Rows from block 2, named by matrix and row number. Each number is 500 + 25 x the weight over its row's rms, rounded and kept within 0 to 999. All counts start at 0. Numbers have three digits each. After the name is the row's rms in percent of the matrix's.
# conv: width-3 conv, dilation 2 (model.blocks.2.conv.weight, 256x256x3), inputs 43-85, a 3 kernel for each
conv.92 101:537448515498490478525508486488536473505495461507500469506459519519497487530480453495494524545446491512500463516526509527503464510517500499504526497469530458538529496467520486463500521470499507502452510535490514528510483518504499500494513550479505503452551501499543530503496507456498485529532504469475480499525543485453544520495534523504543483534527454506518455528531504501499474537487520
conv.93 098:493489494526523494493483498496519507491498507483468471539493504508501518483473520471539514552490493516546439495474525502499453522471494500480506543469505519511460520501545473529468513552505474473506490492443456468499524454545490463473465520493521545487513485505541498512516494493506466495494477579530511510499479502499485523495533516465522570475469551495476492537490488518463492518548480
conv.94 107:485490499524519478510494499520505514469525510507507462467462492467476515511537465489525486544526488464522513504502495446515523472468538476549514481499491507479501472506470499477507511484491497520506458530516495499482525493490532471461488506471546525531509506493519434524454473496531490526488525514496523508564542490468530477546464508531445521496518504546468496458501520507522480508477507
conv.95 100:487501470526493478477512478487522518504483483542524460516491499514507490507472505531561540509521480499491464494526516516540466503469524522506488501473546492483490548454450535531481555526485459492505480455482498514550502500541504462482494533508519514499499523482507492477544491535466459501492484560499508502475518465481536527472476502475453530501517498510487487490485539510449447521515475
conv.96 091:520497504519475497477510493455540469549517500483478514511527520511494528521525530556462507504533507489473510517473535526491535488498475503537516484543505481503490545492546484449495485471514491505493470469502508486526477501516527506514523512485525478528505467504463548481524495506476490488486492503482526490474525530510496495500477510493525526525544500505528517500504494528510512531516530
conv.97 094:512482510535469523499494523519516485510531516482523523521459542470502489545451480478479533492493494519464482548527525545499494499522515489522488485534498516546514487451523496519495501472498518521490479551529509487491468463499502499490466457512544479518494460482501487507483496496500508480490477473540463494520520494504535555552537467524486503520498495505550472475524504479483523522528493
conv.98 100:540460503517473485480511491489475515515479463495515497507525530511533597456533520526515539508484498486470490494513535494516493484506493483528514419559537519492514483504528518466476536475535508503441524469496512518481499499472481498489473487502531505477528496491477537469531471494468532538509516481510480483513498505488514475529554499534458518475527507458553557467536515495486528490551514
conv.99 097:550542501517508487518534529501488491509513491523495499501509512506525482521502536462469498502448507497484547507538526542455485553488487509489501513497480481508555522497498493518485521507474530506518554531468483513528517510506496475528490504528478507514479526485501470542515488479503514483496492492540495537515524548524488483491517497535527488540479521533484540490447530497518500478525499
conv.100 103:553427474464492474464474536476505500494504494526515501506514510519526503533479481519531461489464477511517480543483503478494503486489511484483495483488503459515490446482538505523484498473492470477566496514525537471496521508514454506556501497541471538490486514496486491501489494456502484468498470526503530501484513507516490503548500486494509464481535465519515495477516487491509466506463519
conv.101 099:475510559549472464509526460508520468495479471511509458531514460467460498489501489510497524510463511477567519514492502509426521518478513503479532546466459501471481482470513538517479518514457440486448492489497457495478485503523534497478478481486520503483509541477529508541481463495467492531471508464510522486470476486484493543516457492476498485484520480494486517504481510456542513528505502
conv.102 092:496520460511501544537499474522510507492501512524497498540497477520478503524525563474528492477502450506534542472472469495520488486497468456491469482501491504481482504499535530460513511534516522506505503492505496488533499522521511487504488502530534495523514486485510523497465546503506492523462481483519509488481481516482482438489519523485463505499484532536575488524492549488509473497524525
conv.103 100:491509541493525469482499486483523548520465496468515473478482501508499530502485475507459503503508517488491483461535526498553441488506520508514486497456470530459525474513518547526460516473562510510526495500481501470469490515505495512529484457495509517504467549453502493494471516505472453459486532488500518524490508508490518495541498505503501463527446514509558540488509499522460518483517493
conv.104 091:501516538513467490528511502498439542469452445481509500515468532519449503516508461472530482499513522484515519509476493462479466453490499498462485552471515494508523514547489482497490584505510487474536527562498512511472514534465510476491487569537492459492489469511532499490476514510449511533511540507550465500483487535497507505537519562503484542506495508512472464483492501505484492546503519
conv.105 111:495506510540508484501488502520505498503476551519540430497494467490495486475465514556488506471538462499486513517494529519490490508499498514523509528510473538477498471538473498509510465487504503530488473483513528527474472522490518472479517475500474536509508504447502472528426494553482474557486532482488524446482490492449520497466480497496492475496514507486522526473477508511477515487502436
conv.106 099:462526541470525529510474569518509468512485520492497530530436516495536525491497502452504496523484508462524516510493499494544539481505499488508477514491478520458482473488494506488551523536464534479525496469499502514523505499515503495491499523476478470471527492526526470474520462536506504516512498489547513525487488493527523487483502520471473490496488535482530515474487503493517501504525482
conv.107 101:490527501499459482482510492469484567478494496489497527489535486510476532453511490464483538471485450457507472502457518496516545496488459488490543508528448477544492499502497510475532476510446522482529475475516531527488485493501484472496487488492543468482491479500498477532510525501443525450504486521544493482503458536502531515503521474471490499492479498486455547481532477511546425500458497
conv.108 099:528463444476495518538469470498471504466500492500491496565534483486532476522486528529470509450502523504476502486511498520476522462492506490467500517545508419542543436479535524488459559463493562476471510470522543504522496485552534500474514472520516534515507478497502511496504469526503517480511481463451520521483524519557476490499548513497493488502489516584464489534497522573483493541508465
conv.109 112:493538467512465525496485473519475528527443531478500496480521502487518476519502485514521517528431566514487488528452462495546486495491458518498540520554500500472522505475500517449572462497537511500503485539524490490538502475498485503466482536471512501435494523481512517529495472488462503483539506520519501517507516548513507494538492540498472531493514518482496528512499564485526510495468538
conv.110 094:530498480507559483474506524518518506507512507516507512496554486537505504486521533445494476525507511554546533504494496494560446500526503569515498517495509534498485532455521530547497481514502529530528491513523488468491496501493531482490520500487518526532474478489492496468465519533491525497511459474504542486500492571479491455538487514526507510462547524494471508483462510492483561538524504
conv.111 101:512479499504499511474551539507524480508442513483551486518509505510512514493492544469515502515524496492542491525480493469552556497477510497479511474530503478470495526473507510438460508476449529501523510463522489520534506497500502434529508510514491550529489482485496520478499532454507488508493470478478501509484513503510473481503472494518482509507520450525502446501431490530465524486512485
conv.112 098:495472493534513505511497514526474477511493535498506517493493501533543488494521556488512511528500471485551520476498533518537515492504531497520464496482496507482480491536534500531480485483490531478543500465505582502514496497484532525533504503512527495496489509529493503500463436461514533486509516503470546506482501525507475477499522471527514530469557495518468469452462478482473510518451513
conv.113 095:512506510496487490507450491556473486461502512501464474531481525485481488461529499478532512458475523545428520517485497507510476484487499520500514505463535523494471532475515515486509464533495500488517480479500537463535473483574486489462548509482507512468514487495455512519465494556526476495500515500473468484478496522486527480502492513516489525536501512506486489533521470502443512476492505
conv.114 098:526504540468442512544440472483490516474555474460481539525455468494507500447508505479507483442515496500510528481498511468488501531458461514501535515463491493518479513524490504466454474510526512483524505509464536490503486499515501475468512492510509454481515471498485493451468528503493460539492468488463523497496490525502489478514473482512464535483480555503486492504487531448485530512484566
conv.115 088:510493529517507553497456433485504483534492478481502534473506522502507466483493573486483458489513495458528502501479500498496497523509529461493516444538536473485508512512523479493524497485512512508488472489520519489479463485508497486503482469497509500523494486476480523540481516518499490485482489498492484474519481541487511497503524533485493520506502476447525503494560489483487486492534488
conv.116 089:504514494494477471486490546518469545468492479472492503522478538513510505495488468514473488500459499517496496487502553523502467511511521479504500491470468490535495476500544532470508526526494520529539488446479484470456507493537476492522498538494492503503482499516486526500514526473486523444524499498508459510457491495471492469538500500460497429503500512461479456491526525525505480498502515
conv.117 100:489479484486490511477513478489515496488533501526500478513477485523526474526490507445473513484534478538476491526521521505512451498535507543531459521501508517528482509489548523482524462509518540471507521515471523485512535533500504534513530463494465478500487487509530490530450506454484492494504475477485489545493515526447449529504511451513538451489514502500526463497508470513526463492475541
conv.118 094:523523482529504494523505501469502474509523523495475528520518524505471492485498522476546488479519501505506499485479527514462516490536472503498473491471489523472518544505519493521520487505452531504463481483491459487478523484555522498543530523486504526485502503525489537511503465500447550502473494505492473528414499511468517518469502495531497537529494514498502523473566496499500512477476489
conv.119 107:502486494503501455498505519517485529517457491458511491499479540518528540535479529518463469519497452486492480517470495499500503470479516518521511495487519475479484501537514484540512487503460519507486494476488533461500519516501500504507494513494493509488509489472496532541499519513462487488518483488478492518464505501505514511483517505506538525519508517486523505541489455519491498458488493
conv.120 100:501500471513480461494482494551525508498485546534472459493532558511501577500495479476477528501515468489551563516484464499489499516484531542502515484503496498492519515512533498502490528489454456535506493497487478537505497502481487533523522498500475556511511511493525504525490482514538465479501516472516522492514473464456521541474523525492487496479509525500423515503536495498520524503553490
conv.121 099:515522522511474458518528480468445514507481510464532463487481517442508490512469491483517543500485507482512508528462509520499461513535515511497513520520508489523522464482530485522512506519475543520508481491547536514523512504510527480519510472493491474479514488500520544478493498487512521508495500521495497536537482489481542497549446497451530536481501467516507482493503440480481486504497454
conv.122 093:500521556518474500515487509499493520504507498535494479511475546538483477557504484494533475536510517539532474475543499510543532532525488509487464519473488490482498537482510461489535482507511503487474506533487488506520525504488466521487495497464462471522506499496486451487530524475492524508481526501521508510533480515473453514485522524502522520507464498526418481528487477480531440461486531
conv.123 102:482512486497464519495485510533495497498504464470517476476569517535503502500467475488524523450484507490498507481472481568531501509507545531526500506443492487485514485545517467483493546492510472534553506521535470524453511512493487468481501520469524539509512495543542516513511470498471509458544511467485510565523510530481566467516557572499513458486505471522455473432503488520484541442506578
conv.124 103:515486482459533517497484479522512509536467505530474514509487490526457535487516511510475512458541575514528498473540523469530517506501485502473538483462510552492462491456542533498480502508508540462475478537488489469504512492527513511478501505501484493497522484493552473503491453508507507501467470499466532451476484507494477514456534482468511485452530483505466513459567498476498508464547458
conv.125 091:478488487531502475485467498473505453494489478522515486523475477499494533474494495543503565487490444525483504466516490482513505513491499466501535486502504518529491525523486543504470480471464531524503509540536494496476513492533509473499518533538538481501547483503518476496508474483521498535507483466513501499468491498503510509498483504485460478470515467564521541531483475477568496461498520
conv.126 096:490508500500536540513500499516504475531530508534457529492542500511517511530487500512497502497495509493469468518527483449525514499468523494491499479486516553506498535483486515535501545459500474518476452512459483523462504500490496510506511513498491534473547510476485499509449477516447505443493505525512456511562470477489516510511501464506502472518507525523526476475515534488501519503499491
conv.127 101:522502502516477520528486530494493483545514504529494539534520501514557495523488500492541524484537445497520487497503476530511545486512464498462531493476508494552512523500510514461526505472506474510502527456509490541502535449526548497496496513487522526504512502506502535535501492492476469531480499535532449487467504469480492505484525477514503508495517501518456500480539492499477500490489544
conv.128 105:543513486485455513507483502568474527543470492500456517453502512484520512473494522512459508543470529488506525516454503518425495477500501513519457433540536495566452494496506524450508524459503516523480520473505486484509539532500506495491464568515506525524521482511515500469506501504501494529420492534510508492473502512497478479506492512474505506516473538503535534509504513484477527509484508
conv.129 089:452536543453514513511537484495538525493521475521472525475469498482488458475489459495506477521472467476542526474505511551532524485526494532519561506523504518439510514492545506513483494499500509500502510470507438492472516492499457486501543545485484505535485512524485490503523502498448475447483489529457502525470514511461458472524530480510532492455504531463478520481504472479506478481500511
conv.130 109:487519505506544470511554466481497538527500453479502510475509512524562491508469468516474489514541483497468538526464484487504502499465493516529489500507525525480486488458535535499486503490509499557439493481476525547482495513509497529497528482497532512572479494542522465463514505492474530481520485548506499481502469529465520518483475523509482474502470537511515535511497465510536514477506524
conv.131 108:497506493479542521530515491492514514550509482506463513497492502521521524523443528496506547489538492517518518539509460531532506515452505469534496507500507490516560505518528477516498498532466515435535516487518524516477454534473519524505529462468484532532483517474490515520473469476488510522506506459502527492524506478498520547472519546512504508510505468465533478532538487475505512531514513
conv.132 106:502527483522473518480534503487487503502544515478466493511490474485475497450500470526505479478509532496462498548470484492476496501493495484508481474545557511497494480524486479499475463525475488500527470528508518465496510507517490533477479502461499442506519457526477496530452540553489516521531521490557473499503467486496474498464490502531499503527499497492470485498497547447516495532525535
conv.133 104:475528506513540511543504484502506491491494484491506482516488518487487470519513444507468554553494506518461508498568472494547495474477544501515485510507480427490512493501581513471518520512469509514489486466593465558495512497511487485459478467506500478547512491488473493525517486463501549498491530470533573499469479518516510513515526483499488524503525470522499504508491483471499511493547484
conv.134 092:487513499562487525483496536454524537483506544470501503529559536492524483521522498521494512485511505452440460527504518490446479526489438501496503441501512490496503474558542557459510513539503468522524518493484504461478480509531479477491487506496485469562513517494520523467477455506498525450470522478513485493495504488500540537457509533488505529524489516452531488497469490489489480509500513
conv.135 099:514497475446485517503525546494504471467475509539484509532527500546509501502514504507505522527499489510541504488455475514471484479522448523541505487499507519501513529526468505495515500487491547466500524488467506510509479517480492476499525533520485475498507459522523467509459536531497478466494518495478483518488484462503491464536489482524517463512473578493512513484495491527484529496485453
conv.136 092:470503490500463529506493543506504500497491501462492496512496479540525505489548485473525493501506527521490498448500499490524544541495501517521509549512509535525453508504520510506497467524493505533521526476506485477511500497523495468506508496508520511500481486497476515539518463500473536491473487497536525515494497520519518533494519523486496494498455506557498529488442492485504515540512549
conv.137 100:524506471547496444529531470501485540503478491522458509542499475487475527492493537517490505470484495487479471520487532475485537506465495490516484513471475510470452497508527510503530509495550495525490513469503489509562489529478480538485501545473467537494507523513535506457514472478480550467525509469514492506479499511503487480483514505460528466462480524484559514522539512483473493522502520
conv.138 099:488497480514434538517490538503532460495462463517520438489472503526515489497480447481489507490505553511545510471457502516588465461502484547494492544442498507533515481517486481520483491507486482493534476483517458480478483495472480503482522480547516495524532546506499563541484477496476506461530457542484504517495481499476530476520468525507514501497494496484514486537513546551519496515498476
conv.139 100:482497512506485536512489469481547505478499474511488494475511504469499518499515523508513462515503512472537545532468542553510464499485523533461507475497487527468462524529477527455515499502493491528483502492505489518502502490502472447501524488469504491501507506538484487486467475513441495506539460536557484498485510481509494468534492533487516495491505523482481498494466456449477549526482552
conv.140 102:478514500476510469518483493506484518517496494505535436530490483520486516449503498515535513502566465488516511500483462532514509493480508473498527480511509505517510448504480498589443572457555580451490481482462504477507492537463489493473480506505550511507462543482497469514542469534476459518530497498472514491493478522505490516486507493451516502464569458541519496493536492506495558492484491
conv.141 094:477516513530507549523477522551497549536519503514521573515471530518485498497480499524434535513490531499493531489492471504520504481509508516466477529491532530454469494571495430517511442494450475448537521530497494498513476485493528542498463504480537482495524498486557446455482499555530490506463566492525513512503519472493511512486478497495505532512458496469550507543451505464487489512482462