config.yaml
win_length: 400
codebook_size: 1024
mask_prob: 0.08
norm: "batchnorm"
activation: "elu"
depths: [10]
widths: [256]
eps: 1e-08
precondition_frequency: 50
grad_clip: 5.0
adamw_weight_decay_other_params: 0
Rows from block 4 of a small self-supervised audio encoder (BEST-RQ), named by matrix and row number. Each number is 128 + 32 x the weight over its row's rms, rounded and kept within 0 to 255. All counts start at 0. Numbers have three digits each. After the name is the row's rms in percent of the matrix's.
After each channel's rows are labels from the 100 clips, of 14848, where the channel reaches its highest value: "strongest on" is what is common among them. Only what is clearly more common there than usual is listed. The data: synthesized solo parts of chorales (CocoChorales). In brackets: how many of the 100, against the usual share in percent.
# conv: width-3 conv, dilation 3 (model.blocks.4.conv.weight, 256x256x3, each kernel summed), inputs 0-255

conv.74 122:132177089105088120081090141054143131100120144098119119128135150074150121125091150117154160137081097118135168113123071161148193173156116155127155129090080211184086112106134180125088135110158141098089099098092128141121144155087161094168167140183117184110168120154136157114169122113085125071118160117176142098139097158083186184097104107045137119072145152164184119131113068147138173064125113083095162146072140118083167085137135165123141157111141135118132179099166130115041177135131157103121167160125102153126087181120107107170134103148112099184142160115161185142095113108096073096150082106163153080126097138101144103170105053155109112106148151085035097155154102127130156094154152109145072154168138083140136135157128120176158092137098119161139139173142096123128125160158105
strongest on: tuba (45 vs 8.4); note A#3 (34 vs 10.3); note B3 (27 vs 9.4); note G3 (25 vs 6.2)

conv.125 103:132121119132096090134096113158118152107114128077138081088109179129104104088097086158115165113120127117085101147103140115155125089138113103124191063093150167139170147180104132114131122135136142196132142103124106123097162176145122155093158118168145178132126124139136151080149115152185160186152079113102152239154160098178134063102165140178111062168138042136158103120143126106097094173094171229159129101145125151122125146093133103191141169163174095106110133091103116107149116161147148117100193131130166135125086141168141115171120175169061170156122089135145067121100140103124111154091152106109093193092114150174149093124150120225163201102127133136159123200147120111164136088140143131107132121140114119168084122146191184158097151116092085167133164104103158128163111097131113
strongest on: note F#4 (37 vs 8.7)

conv.33 097:144174157151115103100181116165159092105068112116140189126196154143063143092140120086159172156134180156104117143141133115097133129117079169155099150131080130132076102119159170192181169126109103184120122124134092170135127184136108177123169124148125144109105083099174132166165188152111091113143080184173137155094150112123138103089129145153142119091084092120134196126134084142107155147136174156161065130125088116142103176197117104140103150072161123154094107114127140128163112138150166133168155167061156120129168137058111122201109111156104128086087132149033110086101136123117153134170180053113130076087068119172098147123161141179071177072112122125141133125179116116156122143146064105117084108144120130112149144138193108092137125098130187071134146155086112118111116151181131
strongest on: bassoon (37 vs 8.3); violin (36 vs 13.8); note C4 (32 vs 10.7); note G5 (26 vs 6.4)

conv.140 102:120088126132126141101124160160158102104129103083176148180106152109160110175144053114221120137137122111142129143085124167065125082119066102175102169179142147154124141121129174070145176082077093098167100121132101037110143135159178130116126117115143099184085094152150109096106191126102154142133194115094104134126150142137137138111098145072092095089140099124164114189143102165156132114116160140104140173107165056131129139137044128182163050119179082183157116106098135181163167116116157185120153133099109122116129143057079103188160086091100162124109157156121100153121142075107125115163150095068080100129151074115091125166144157161135186092120119079135149163134116069130149076154110127144092136117047159127127082131129119092163163137112126097140142140149093108098106151139107
strongest on: bassoon (32 vs 8.3); note G3 (29 vs 6.2); note A3 (25 vs 8.6)

conv.112 096:133111153087111133129106071089146144138140116056127103135099096099115041194128110083153149139142117161129119058160112155120181092153134146172119167180107197150096143123097050127125138200125107081131137148110184158094151108122132093198194164050058093138134131198138106124099098139129130172093140143175125171098140155132166107179093192150167099128124134096158134152177142135176101196072157125091169138165090066113162127138060180199108158076131111124166174103075110119150122130144159120124103130126088104122075107124151124057105155146117143132121119099148154153096109127191086100095141144101179112121106151160130139045109091116118133115142135102160130093183120098141097120182126139169097128137132097170120147087136156152090081119125122139085120170136142113136157144158096
strongest on: bassoon (39 vs 8.3)

conv.127 101:116151107098110163107102125104153178148102080138178126095132134166131160116165077103134120152112087114119139166130132101127097011112084147165129123125133170158163123133134160141139160158145101128057144118106154159145181159121138161111123079086132149101085103105177201093114129157181133122120153086072120143121193154128146105161134100124108082110087172108123182085090112129118125135176135183159144149115165138091111101135105188129142103135143142062140168196133140139107160170124106079104153084167018120109159155128110104142096131152152132148136112183152061095109094148067075075122020108132185112117104167148160145124084164128187139168107166156131135172104125132084152103141154123092149075088116147106113063116082144158147169099152115134146099128116102144083081077068143
strongest on: bassoon (31 vs 8.3); flute (26 vs 8.5)

conv.242 101:127152093110134097157173054073165154224134121169118096127162118138126150068123124137177142106161123128119106116099068184204169132127091140169155114107097147202135096128153104104146126111130113128122122145107134145150098047115127114125135069164165132141141139085161156100165192145099126084136053114068119128108137085104114147117105092143186156131102176083137113087133144133093095172090073141087083125095134138149128100155138116142067138127109076127157141133161092116138142100142141174126123151155079118131147161149094126077059074125165159084112143152144141046193125150134184135144126123171138061094122087127103134095101111154100139037073129101204140094189137130152203109141138143124144162138142142113106151174107160155076192139150143085113139138157167114130169158139076
strongest on: note F#4 (59 vs 8.7); note E4 (32 vs 8.8); trombone (27 vs 7.3)

conv.126 098:036204147090121150149127110124170146101171162189129124126115152162128096151174144090186169170096166128085146145109145110097126144088112118169139109127115135137153134109121214169100143108119133140109130182166128115096114203064136107130148105150141167107183112116148177115113126136106128136152126098076183133135103085115118076089096138159099136122132127051115079110048073156103110149052170082128134073148183107159141181107136109184111116216135133077126067124119149133141103113132064177125069091093132203124102121084129112091178132097149148095154131101165097136057111100123103164123123130148171124197128134162136163119200144131124083154170151092083154166128174100090119161109114148156087120076160099155122155128111136149115147109179162137157167079119128108132122131130152
strongest on: oboe (41 vs 7.2)

conv.94 097:111171117130090159149132159130123120156119140105133087213065099144094082115084147105083130123166141100111174071143055111134178150117084157166085170141065124121125119120161115151116147131174105151108131156081068127096145157117095080133130179171135173174090109088088076127129169144091144118127103128169154170160111134142118123125132081127125208136087121125114134172157144129112202106087111124091176134149142098039215127085178124184140133098099186107164096143106093112120083121172125102111152142126138151076176095144096090101170134103103121137119153151066081081152124127129148085148211119155118086103107036159163191159143153198112144096113105119205113179069141142127102161143093111113145116142113132149117108128147099078123120119127132150090157119115094177111177121137120
strongest on: note F#4 (47 vs 8.7); note E4 (37 vs 8.8); note G#4 (36 vs 9.5); instrument: viola (32 vs 8.6)

conv.136 101:119112084103111130096132138134156175158111147115166149064158121084089142136110050127138145172061133126166098139119168087089143062123116132116119204133126079136130128151149119194173101190122177128121081147106123168137128173159121136120156049121070135162150154163085142082077114105140169119125132125090151089159126091097135157167118110104118202173094190101077175059119146143129086089134117122063083104151118110176126119129112155187156066126123121100138132159151143163145104114150193144068066104118110112147144136152146181097147136120140171125123112136120050131148138140060125141194183139140125143149108127095171127164082098138120153109102164088130182108169138130120145164120174082184180091067155093096104153062127078173089089149142120113143139167144134105142087072141111
strongest on: note E4 (39 vs 8.8); note F#4 (36 vs 8.7); note D4 (30 vs 12.3); note G#4 (28 vs 9.5)

conv.134 091:064164128074134150128085116122134130119169144144113105136110139108106091173153109165150086122096175146146144126135115120190079071106072123129137136099134115152049093115186069135120105101123057126088104177150150085144163181103152237158172148161119118142113129062137168085124059155143147145113077083115150110098132122117126163150095158179138159100118130139141114139088098106088100166150070111195150103184107130105141164113155160196147133165128138113109125110134083117078140150101114088144123172146150162122085151170130109118163089071113158097156119165148109148081054144137127150151117172138161211129120098168122153100072135190117154156118153142096134166158151132116158167110200129148141123140150124096127109121132131230106107140108131098138067091189109147125105191102063
strongest on: note F#4 (38 vs 8.7); flute (37 vs 8.5); note F#5 (34 vs 7.4); note D#5 (26 vs 9.2)

conv.69 103:146120091122104109155148148049100133210082162109194101122061060114136132117151060094102164135146089167158129112120104094152170145143134159082153154102114157107144130131121049124133091119158174172076151224132115102122092144101141174196121081102170153146169081160141202106191128098129152074100100055071084105133132098127079080132111199118119109152084120144062133118126120123040135146143135098050116143141169125149111166143180183166117176130116077118161158117150141126174127085129083068128162151179123130140069132150138107157122098128135155110144151058124147161133125109171118107094123071132129157106140128070128141148145075156157114089186144118156133143139188147127132160153112144099143106187106123133110143115108107158106174124162095118124106151141114111122100121125114
strongest on: violin (54 vs 13.8); note G#4 (26 vs 9.5)

conv.89 096:142131093147179120116093171079085151195105149138143160153170101130114136092099126155221156117151146155084104160139113170158190077121142218116154132128140158109127121210150162175151171145106149144079135126137187152181126170129062163077125111140195109122159145094138141140190120128130066157144161123139086115101103126132135074114145134137080138119107132157147149156165140176089175133142118146168136161124161073124059189166114107118084113125131130147121176093121134096104168081108174163145149143078131174152132124135165096192123107103116121140174133163136188181135111137131124115170091110110065174108073089121157096093076173157183133128081134105146163122149116121141138056118165123061147099181114113145142146135177119163116104200208143138120137116126149130136122181066117
strongest on: bassoon (35 vs 8.3); clarinet (35 vs 9); note D4 (30 vs 12.3)

conv.4 096:126119143093147169174137162173128109123120146115125138101135096160162174141152192134165133207112103093145075178082137137114157158119174176081133126137106148105162091096160152091120145144130029163146121095148134098081143134145176124192129148142122082118126129147161129135144148161159168103160158090114150141139149106144173062166028057111140094099149165087097191097132147094145118125097151137114137162143005124135127121059181091118121083099096162127113170181085091165082082101142098124104149120115138177157142061112073129098136073126108160106148109089083072194144143107156119103128142123172142056140171155090119106143186163111103106129122186158133125088137146109130132063125142094134111110054135125093133150141153126130086112137120147138098132172103111098143156134124184
strongest on: note E4 (30 vs 8.8); note D#4 (28 vs 11.2); cello (26 vs 9.9)

conv.102 107:149060137143184097144087121100169123108144123100146133138224166147079086145106160166115114131142089155125118159129093134095158072150156133096117064122103121193076154134136123135146162157114116150125141140107135092116168156175121187169120096094128159185165127163128032153166064098105151168116083079131101190170114096090109124146144092156165154117143110108151163107106173160143127160100104104093125111171108159137132162176090113144148131174130133137173117148130119127163149113096092138091134115134096100092124073147101146142162169111087173146115126140120197129141142098134115134100075128164098159137082139187027159096199141164149123164143066089131117080166136192118086116141129123081142130210055128135123128173173146093047143136155142105095126144111128138149210138110097
strongest on: note F#4 (29 vs 8.7); note C#4 (29 vs 11.7)

conv.148 094:157066142085143104142194143122150106128109142181126128116075136150201184102119033102169134144093160088100124165150105120093167194178147096168071163163151183121153113147186091151157145093088098118149080091130133117088114134165111114147105159154171173126128099092065146091110078113183112116118160138087141083179130155163131180128144090125076112129117098107148080119117126149126120124096178129139120171168175081041133145130150068153154138180079104069161127183134179143153139070073153075141110139140131143111130150151154123139116122138144146105147105163057133166138106146101148103155131136205129118145101141170115146120166096078123098145125126124143104124131152090106133134118126134189133174176186155168073123196100092123141125169132158119138144134098168111129093052139200
strongest on: note E4 (44 vs 8.8); clarinet (43 vs 9); note F4 (41 vs 9.2); note D#4 (40 vs 11.2)

conv.248 098:101141119120126099095053175080171118121100152117170131144099104149141115112121076118129169137129109127074120111113173099170108067185168146178081093113101090134118074146174109131185126142176092160133105139130120109091116115173102199161140126131122177142133108129187084100123081123158142154096089081080179183119187172115119154111142137141108105185099115099220103084108100137154081109101138149102134144048121189086130120105113164126075141089123098113159126144133129093157115096103104161159029136116106148131165175160138144102130141125115146130154096167179144120121063152111109170095096087116084174136126120165117190158106068130179124120135031103113147095124141139111135194106196148091133138117143068182176079142170149169145097149091124149110126138137110134184111120092122
strongest on: note F#4 (34 vs 8.7); note B4 (31 vs 9.1)

conv.62 095:181148122093118147138113147113121082102099082142158062076096164117077077040073101134128131103087153120124120153160146141155136132105132124114128182123182165109146157164176105130102131082085140128136127148094134082108129094102086093113168162149106122157145131095148117088186166121135163077134130151152127149125130081109115124101093127077078133123134171168115128120144190089174139154102110098149165134184146190082161127171115050113127128162134107074144111125150168178183090092079162144112181081126120127150074134123132138139107153125119080073120070131170138100120150093138193046127143083155139069105104134172197200145100129164131129083083149160101104130122145201160199096123098146151142075203123123139109088171120154142147137107148073197153137127097117087106137146162094
strongest on: note G4 (54 vs 7.2); note F4 (33 vs 9.2); clarinet (27 vs 9); viola (25 vs 8.6)

conv.87 101:170146134141160120122109074133085093139113127112101145114099163119104139176056144122093157163083133123163126120158174120132124134117087133113152140167101182159216105110127125142139116146100087059130112126146143066140174210138125101079154158130144177117112179112103178091161173119092102139157148088065093063126131128117111085100069094091119160144112164178165111156134108156121114122138153043170098144130094116133174100078053119152090070109108088135206082106134177121141156118079112136143084108151095119084156128140125114138161216162118119115142112080154141167125131062114146152121133142144155093151112121096088144159037127154103143165069074170116196106123132119148159112142184139176096118175122103131168114140096097122095083101133158154141157146119036121150147089100132
strongest on: bassoon (52 vs 8.3); note G#3 (45 vs 8)

conv.73 094:128057128125105152104150163135135164182132147105125102165129151152088106076124190084131099134172109082088155114165153179121136089129158203133174155194103124134088081129130085068131140156109117166165125158070143171106144156149092161085178127136091154086085168127122159118182143149061145084088186124151110135199092120138130179137153131106076143106151193093103095173139106159109132176120170112154186113157120126131206178099131133151113097102124085185104122136125117168134147137118107132173105170122151130156180149111105150123087193145133119145125059077123163130137156103091147184116118161136072170138124088151123127157084156130115137142140196090111059106082177166183148156107097127127063177135211120110104175101163130094174165123109122154106136115145148113145099103106083
strongest on: note E4 (38 vs 8.8); clarinet (37 vs 9); note F4 (28 vs 9.2); note G4 (25 vs 7.2)

conv.236 091:179133115162094161206124047141097085092083175104150080118175110138089135059096048145127090065112078116178158126109117157083150153157180090104144160108188026122123147102140095150085154108073071110132146120121162135120127113088077126126192133134110182130110136090180093121095134146088163140161151137153144146096123131155102130172119112145137136168123147121123121162170136173139144103089138134122110070088115111120123121132152092144122106171107200166146134104122145184186157118140143112184157146172178160130162136159163094126171196136159123140132200088155101111081130210156080134111147076133104112163069146175142180073097046139127136142132148125082176130103117157154124118119123128110137096126144171138134183134157133162114158196108168085129131140103127148102136144120152
strongest on: violin (68 vs 13.8); note B4 (34 vs 9.1); note G#4 (33 vs 9.5); note A4 (29 vs 8.3)

conv.216 101:154189164113170159098188117107132113086087173085093120079149121125118112164107140214118183133167121087060084123113095134130128095111077151054106097100125155139113137117087127127121120114183155082116101091131128077142123213145093139088147136146129146147172085152150099108082146158225101120102152105068157144129132106130143121113145163135124163136118097130096106140206085119144115140127164185138144125138093126127146100119182170141143095154151114111128173152144100135134123121107172059131128113065106143093031108103106154132089135172088119108125159078147150181107140091125132110124147144159165082184099130143201089171135131081114133149139142177086155135111098139065143164112167151133115126088147088100197132148164123166113143143107111181138151122080132222105131074080191
strongest on: violin (47 vs 13.8); note E5 (38 vs 8); note G#4 (26 vs 9.5)